A small image VAE, trained from scratch.
Model: encoder patch size [4, 4], encoder width 320, decoder norm layernorm, decoder activation silu, decoder widths [64, 64, 128].
Training: adamw at rate 0.0013, batches of 128.
Data: trained on photos with spoken descriptions (Open Images, Localized Narratives), 203450 training examples, 3.3 epochs.
Rows from block 4 of the encoder of a small image VAE, named by matrix and row number. Rows with one number belong to one neuron. Each number is 128 + 24 x the weight over its row's rms, rounded and kept within 0 to 255. All counts start at 0.
After each neuron's rows are labels from the 100 images, of 14976, where the neuron reaches its highest value: "responds to" is what is common among them. Only what is clearly more common there than usual is listed. The data: photos with spoken descriptions (Open Images, Localized Narratives).
# fc1: MLP up (encoder.blocks.4.mlp.fc1.weight, 1280x320), inputs 240-319
# fc2: MLP down (encoder.blocks.4.mlp.fc2.weight, 320x1280, transposed), outputs 240-319

fc1.680 [179 154 125 155 109  91 130 137 141 167 135 131 141 115  67 149 143 114 121 174 142 143 178 130 128 145 144  94 117 139 113 111 113 174 131 173 125 112 156  99 146 156  70 126 126 114 104 104  97  92 158 125 130 148 111 149 141 116 153  99 151 134  85  86 149 104 106 132 147 154 140 109 163 125 177 121 132 172 175 101]
fc2.680 [ 40 130 108 132 134 131 130 114 122 142 124 116 112 119 148 132 132 193 125  82 134 117 136 129 134 118 138 129 106 152 139 134 109 131 154 101 127  98 133 116 107 117 172 120 137 127 141 156 174 155 125 153 126 136 119 135  95 108 130 131 137 131 134 113 128 165 128 132 133 124 105 105 123 147 117 152 111 106  88 125]
responds to: text has "lights"

fc1.316 [156 110 143 109 147 108 131 103 110 157 132 138 189 138 114 109 109 106 129 136 138 122  91 103 118 113 105 162  72 130 128 113 135 144 191 131  93 187 133 123 125  98 106 158 115 128 137 137 135 136 149  94  87 142  94 100 171 135 114 128 119 120 164 106 106 115 121 119 149 119 124 162 133 118 105 124 116 141 110 131]
fc2.316 [132 119 117 132 129 119 142 110 152  99 132 136 106 121 141 132 179  87 114 118 147  96 114 135 106 121 119 119 156 152 103 119 114 108  96 128  97 110 136 106 133 101  92 176 138 132 129 133 155 158 106 145 122 134 170 127  72 130 146 112 117 122 107 159 132 186 155 155 129 132 206 109  95 144 120 155  93  99 122 115]
responds to: text has "man"

fc1.637 [157 149  99 134  91  86 155 106 147 160 120 100 132 127 150 140  84 135 125 106 168 127 130 127  97 136 176 104 124 123  72 123 116  93  71  86 149 106 129 158 104 152 154 114 113 152 125 173  91 146 148  66 139 132  94 125  93 122 105 117 122 101 136 139 120 118 135 146 103 100 149 134 174 130 106 115 100 121 171 129]
fc2.637 [126 107 128 117 133 129  94 164 158 141 137 125 162 129 118 132 128 123 156 119 144 124 148 126 116 119 100 124 100 157 117 118 133 157 170 183 199  92 124 110 121 114  73 113 109 135 125  60 102 112 123 122 143 129 100  98 164 140 140 125 135 121 119  87 134 121 101 141 119 136 166 180 103 127 124 117 148 131 145 130]
responds to: text has "red"

fc1.90 [147 165 139 137 145 152 149 156 149 149 135 148 133 143 116 128  96 100 118 133 136  98 145 137 110 125 165 138 123  52 147 119 116 138  78 132  88  75 134 152 142 104  71 103 106 122 119  74 102 173 151  82 147 124  92 125 113 138 108 122  82 159 173 165 111  82 108 107 142 134 114 139  98 132 109 138 119 147 142 139]
fc2.90 [ 77 114 110 130 119  85 232  89 119 118 133 133 100 131 137 121 140 129 137 129 103  90 103 130 110 176  91 121 125 154 115 131 134 123 121 127 129 120 133 127 153 149 123 160 141 129 139 159 105 144 128 148 129 135 154 130 141 130 124 145 118 116 106 135 129 150 144 140 126 135 139  90 189 110 135 153 115 121 131 105]
responds to: text has "black"

fc1.729 [114 141 136 143 130 141 154 125 102 147  91 142 110 137 142 145 102 127 119  99  95 113  87 108 111 161 114 135 128  82 114 153 119 123  67  84 120 138 143 136 134 159 160  79 145 104 139 178 120 101 152 137 153 107 153 131  91 120 105 124 147 113 142 133 144 154 154 137 138 103 140 129 164 142 112 156 111  93 130 127]
fc2.729 [151 114 147 119 118 132 143 135 141 146 164 132 128 135 120 127 122 122 144 138 131 111 114 129 124 144 119 114 137 114 112 121 130 140 149 159 209 189 116 153 147 148 136  58 113 128 113  77 119  57 131 106 136 119 101 121 170 140 123 138 114 152 132  94 135  78 115 115 134 122  95 169 137 112 124 109 157 167 159 126]
responds to: text has "red"

fc1.111 [118 130 146 143  76 166  98 141 126 150 122 107 113 117 121 143 157  95 107 114 138 108 134 163  97 141 111 157 138 118 156 128 163 145  38 126 142  95 112 132 128 160 144  73 153 153 153 132  85 157 142 143 132 128 138 124 111 131 138  96 146 110 157 115 143  88 139 120 112 116 182  92 178 147 157 152  86 142 168 138]
fc2.111 [ 82  91 147 121 134 135 120 148 165 170 197 133 166 135 140 131 130 114 159 116 109 135  50 129 135 123 134 128 137 108 141 126 132 131 150 173 194 143 121 120 149 119  48 117 122 134 141  79 141  70 135 103 125 128  24 116 136 143 138 133 115 117 120 136 132 115  94 125 129 124 121 144  89 117  78 109 163 157 128 122]
responds to: text has "playing"

fc1.322 [132 128 122 151  82 147 127 149 104 102  85 109 103 146 128 144 137 114 128 181 115 117 169 115 137 153  89 119 146 137 126 131 154 137  51 160 172  70 141 114  98 140 101  69 125  98 116 130 109 164  86 165 148 100 144 157  76 123 144 114 142 154 126 113 135 117 116 155 132 127 170 101 164 137 145 127 139 145 139 141]
fc2.322 [144 121 142 131 132 127 120 149 134 168 154 130 152 128 132 130 132 143 154 118  88 144  66 126 129 130 130 133 129 138 142 130 126 139 178 114 163 160 127 141 118 141 101 114 131 129 128 157 137  82 148 105 127 133  39 117 141 139 128 146 127 118 132  98 129 140  93 130 130 125 115 156  98 124 133 126 153 142 144 134]
responds to: text has "red"; text has "color"

fc1.394 [ 81 137 157 133 104 126 157 152 122 135  65 151  76 125 116 127 116 140 156 128 123 108  95 124 116 114 135 115 164 119 132 108 146 136 102 106 126 146 130 140 104 118 107 152 140 118 120 140 111 171 135 127 157 116 118 149 158 139 103 113  91 103 125 145 127 124 106  96 116 128 139 152  99  99  63 138  99 143 138  94]
fc2.394 [ 83 108 119 122 107 143 169 146 134 120  16 125  88 133 104 127 126 101 122 139 102 107  93 128 124  91 144 115 137 148 130 128 135 141 144  90 143 150 111 119 141 133 122 190 124 128 156 119  99 121 125 137 149 119  47 148 124 110 114 143 124 127 123 106 129 136  92 115 129 129 139 161  60 112  67 156 109 125 160 116]
responds to: text has "red"

fc1.626 [ 92 157 150 119 111 106 145 129 132 102 171 139 186 116 161 142 103 160 157 130 141 104 157 100 123  74 122 128 156 165 108 108 158 120  98 162 126 136 119 111 134 109 151 193 147 139 138 131 134 124 137 117  96 104 131 133 110 150 115 141 126 110  96 119 148 138 133  96 110 116  91 138 133 109 175 129 143 131 128  96]
fc2.626 [155 148 127 125 122 137 192 130 145 119 113 139 151 132 135 136 108 134 149 135 158 103 170 120 122 102 144 115 117 146 122 126 139 132 111 117 155 164 155 124 141 122 117  91 147 132 125 139  75 107 146 141 106 127 163 137 113 156 101 129 119 112 126 136 134 118 139 128 123 120 150 118 123 128 144 133 147 121 133 100]
responds to: text has "red"

fc1.615 [147 131 151 131 118 122 138 152 135 121 162 144 122 149 140 159 147 123 123 105 119 106 142 114 141 162 124 107 149 120 101 133 127 141 127 138 172 113 132 168 145 145 118 162 137 107  97  83  96 137 101 120 103 112  97 117 145 128  98 127 135 136 143  85 136 135 154  93 130 102 166 113 131 140 129 123 105 144 127 107]
fc2.615 [108 113 108  73 129 106  94 107 146 122  95 145  99 144 118 157 140 148 107 158  99 146  73 114 172 135 135 111 104 131 117 132 126 118 148 112 131 142 151  97 123 108  84 115 115 136 120 122 139 125 137 115 106 162  96 145  79  94 129 110 146 135 112 134 168 130 117 173 122 104 102 148 117 153 128 156 121 105 140 112]
responds to: text has "holding"

fc1.638 [154 132 137 141 123 129 170 153 140 117 188 126 149 106 150 138 149 101 111 106 128  90 130 128  99 138 110 141 129 153 140 120 142  89 130 162 125 154 105 136  99 115 133 169 139 135 142 136  70 122 123 144 131  88  89 151 114  94 140 134  92 140 111 126 125 144 136 107 113 132 152 137 100  87 130 105 116 150 165 123]
fc2.638 [104 125 103 113 132 125 153 120 134 146  97 114  90 133 160 136 111 127 129  77 141 121 123 131 140 148 118 115  79  40 118 133  99 138  99 150 140 134 142 116 154 141 131 165 103 134  87 152 106 156 119 122  95 154 130 117 116 145 129 119 138 146 159 125 135 102 147 159 133 123 137 122 119 148 131 143 104  99 119 128]
responds to: text has "man"

fc1.283 [165 143 104 132 148  93 101 164 130 127 110 155 135 132 105 140  83 127 148 152 116 106 160 101 154  81  97 106 132 175 109 128 151 120 159 134 115 141 166 109 152 131 111 192 131 142 143 105 117 153 162 126 120 111 114 102 169 116 143 105 125  91 129  94 129 108  63 120 120 101 145 129 122  96 115 136 142 102 116 138]
fc2.283 [103  82  87 135 134 139 176 125 144 158 119 137 130 127 149 133 133 141 121 120 140  87 114 139 119  97 126 123 120 141 118 117  92 116 109  88 115  61 128 124 123 112  63 160 136 133 135 137  96 161  93 177  93 124 199 137 121 105 148 129 117  96 116 108 137 139 139 154 136 128 220 105 128 145  95 143  99  89 155 128]
responds to: text has "holding"; text has "man"

fc1.469 [146  93 112 128 107 148 152 144 150 132 102 156 149 140 126 150 153  99 103  95  84 101 118 118 114 107 151 132 135  91 141 108  84 161 138 131  93 124 133 174 142 156 111  95 101 131  77 132 167 118  79  99  97 123 138  93  80 101 126 113 127 116 179 102 122 158 127 131 120 116 168  95 176 109 174 158 124  89 146 106]
fc2.469 [127 116 129 134 135 165 187 115 122 126 126 138 117 134 130 137 157 144 129 142 101 119  88 115 112 129 147 121 190 136 120 124 126 156 168 182 153 121 145 136 120 147  93  82 117 138 157 129  64 145 154 121 145 152 125 141 109 120 124 113 102 115 115 146 142  96 125 170 118 120 141 133 147 115 114 160  99 107 126 123]
responds to: text has "black"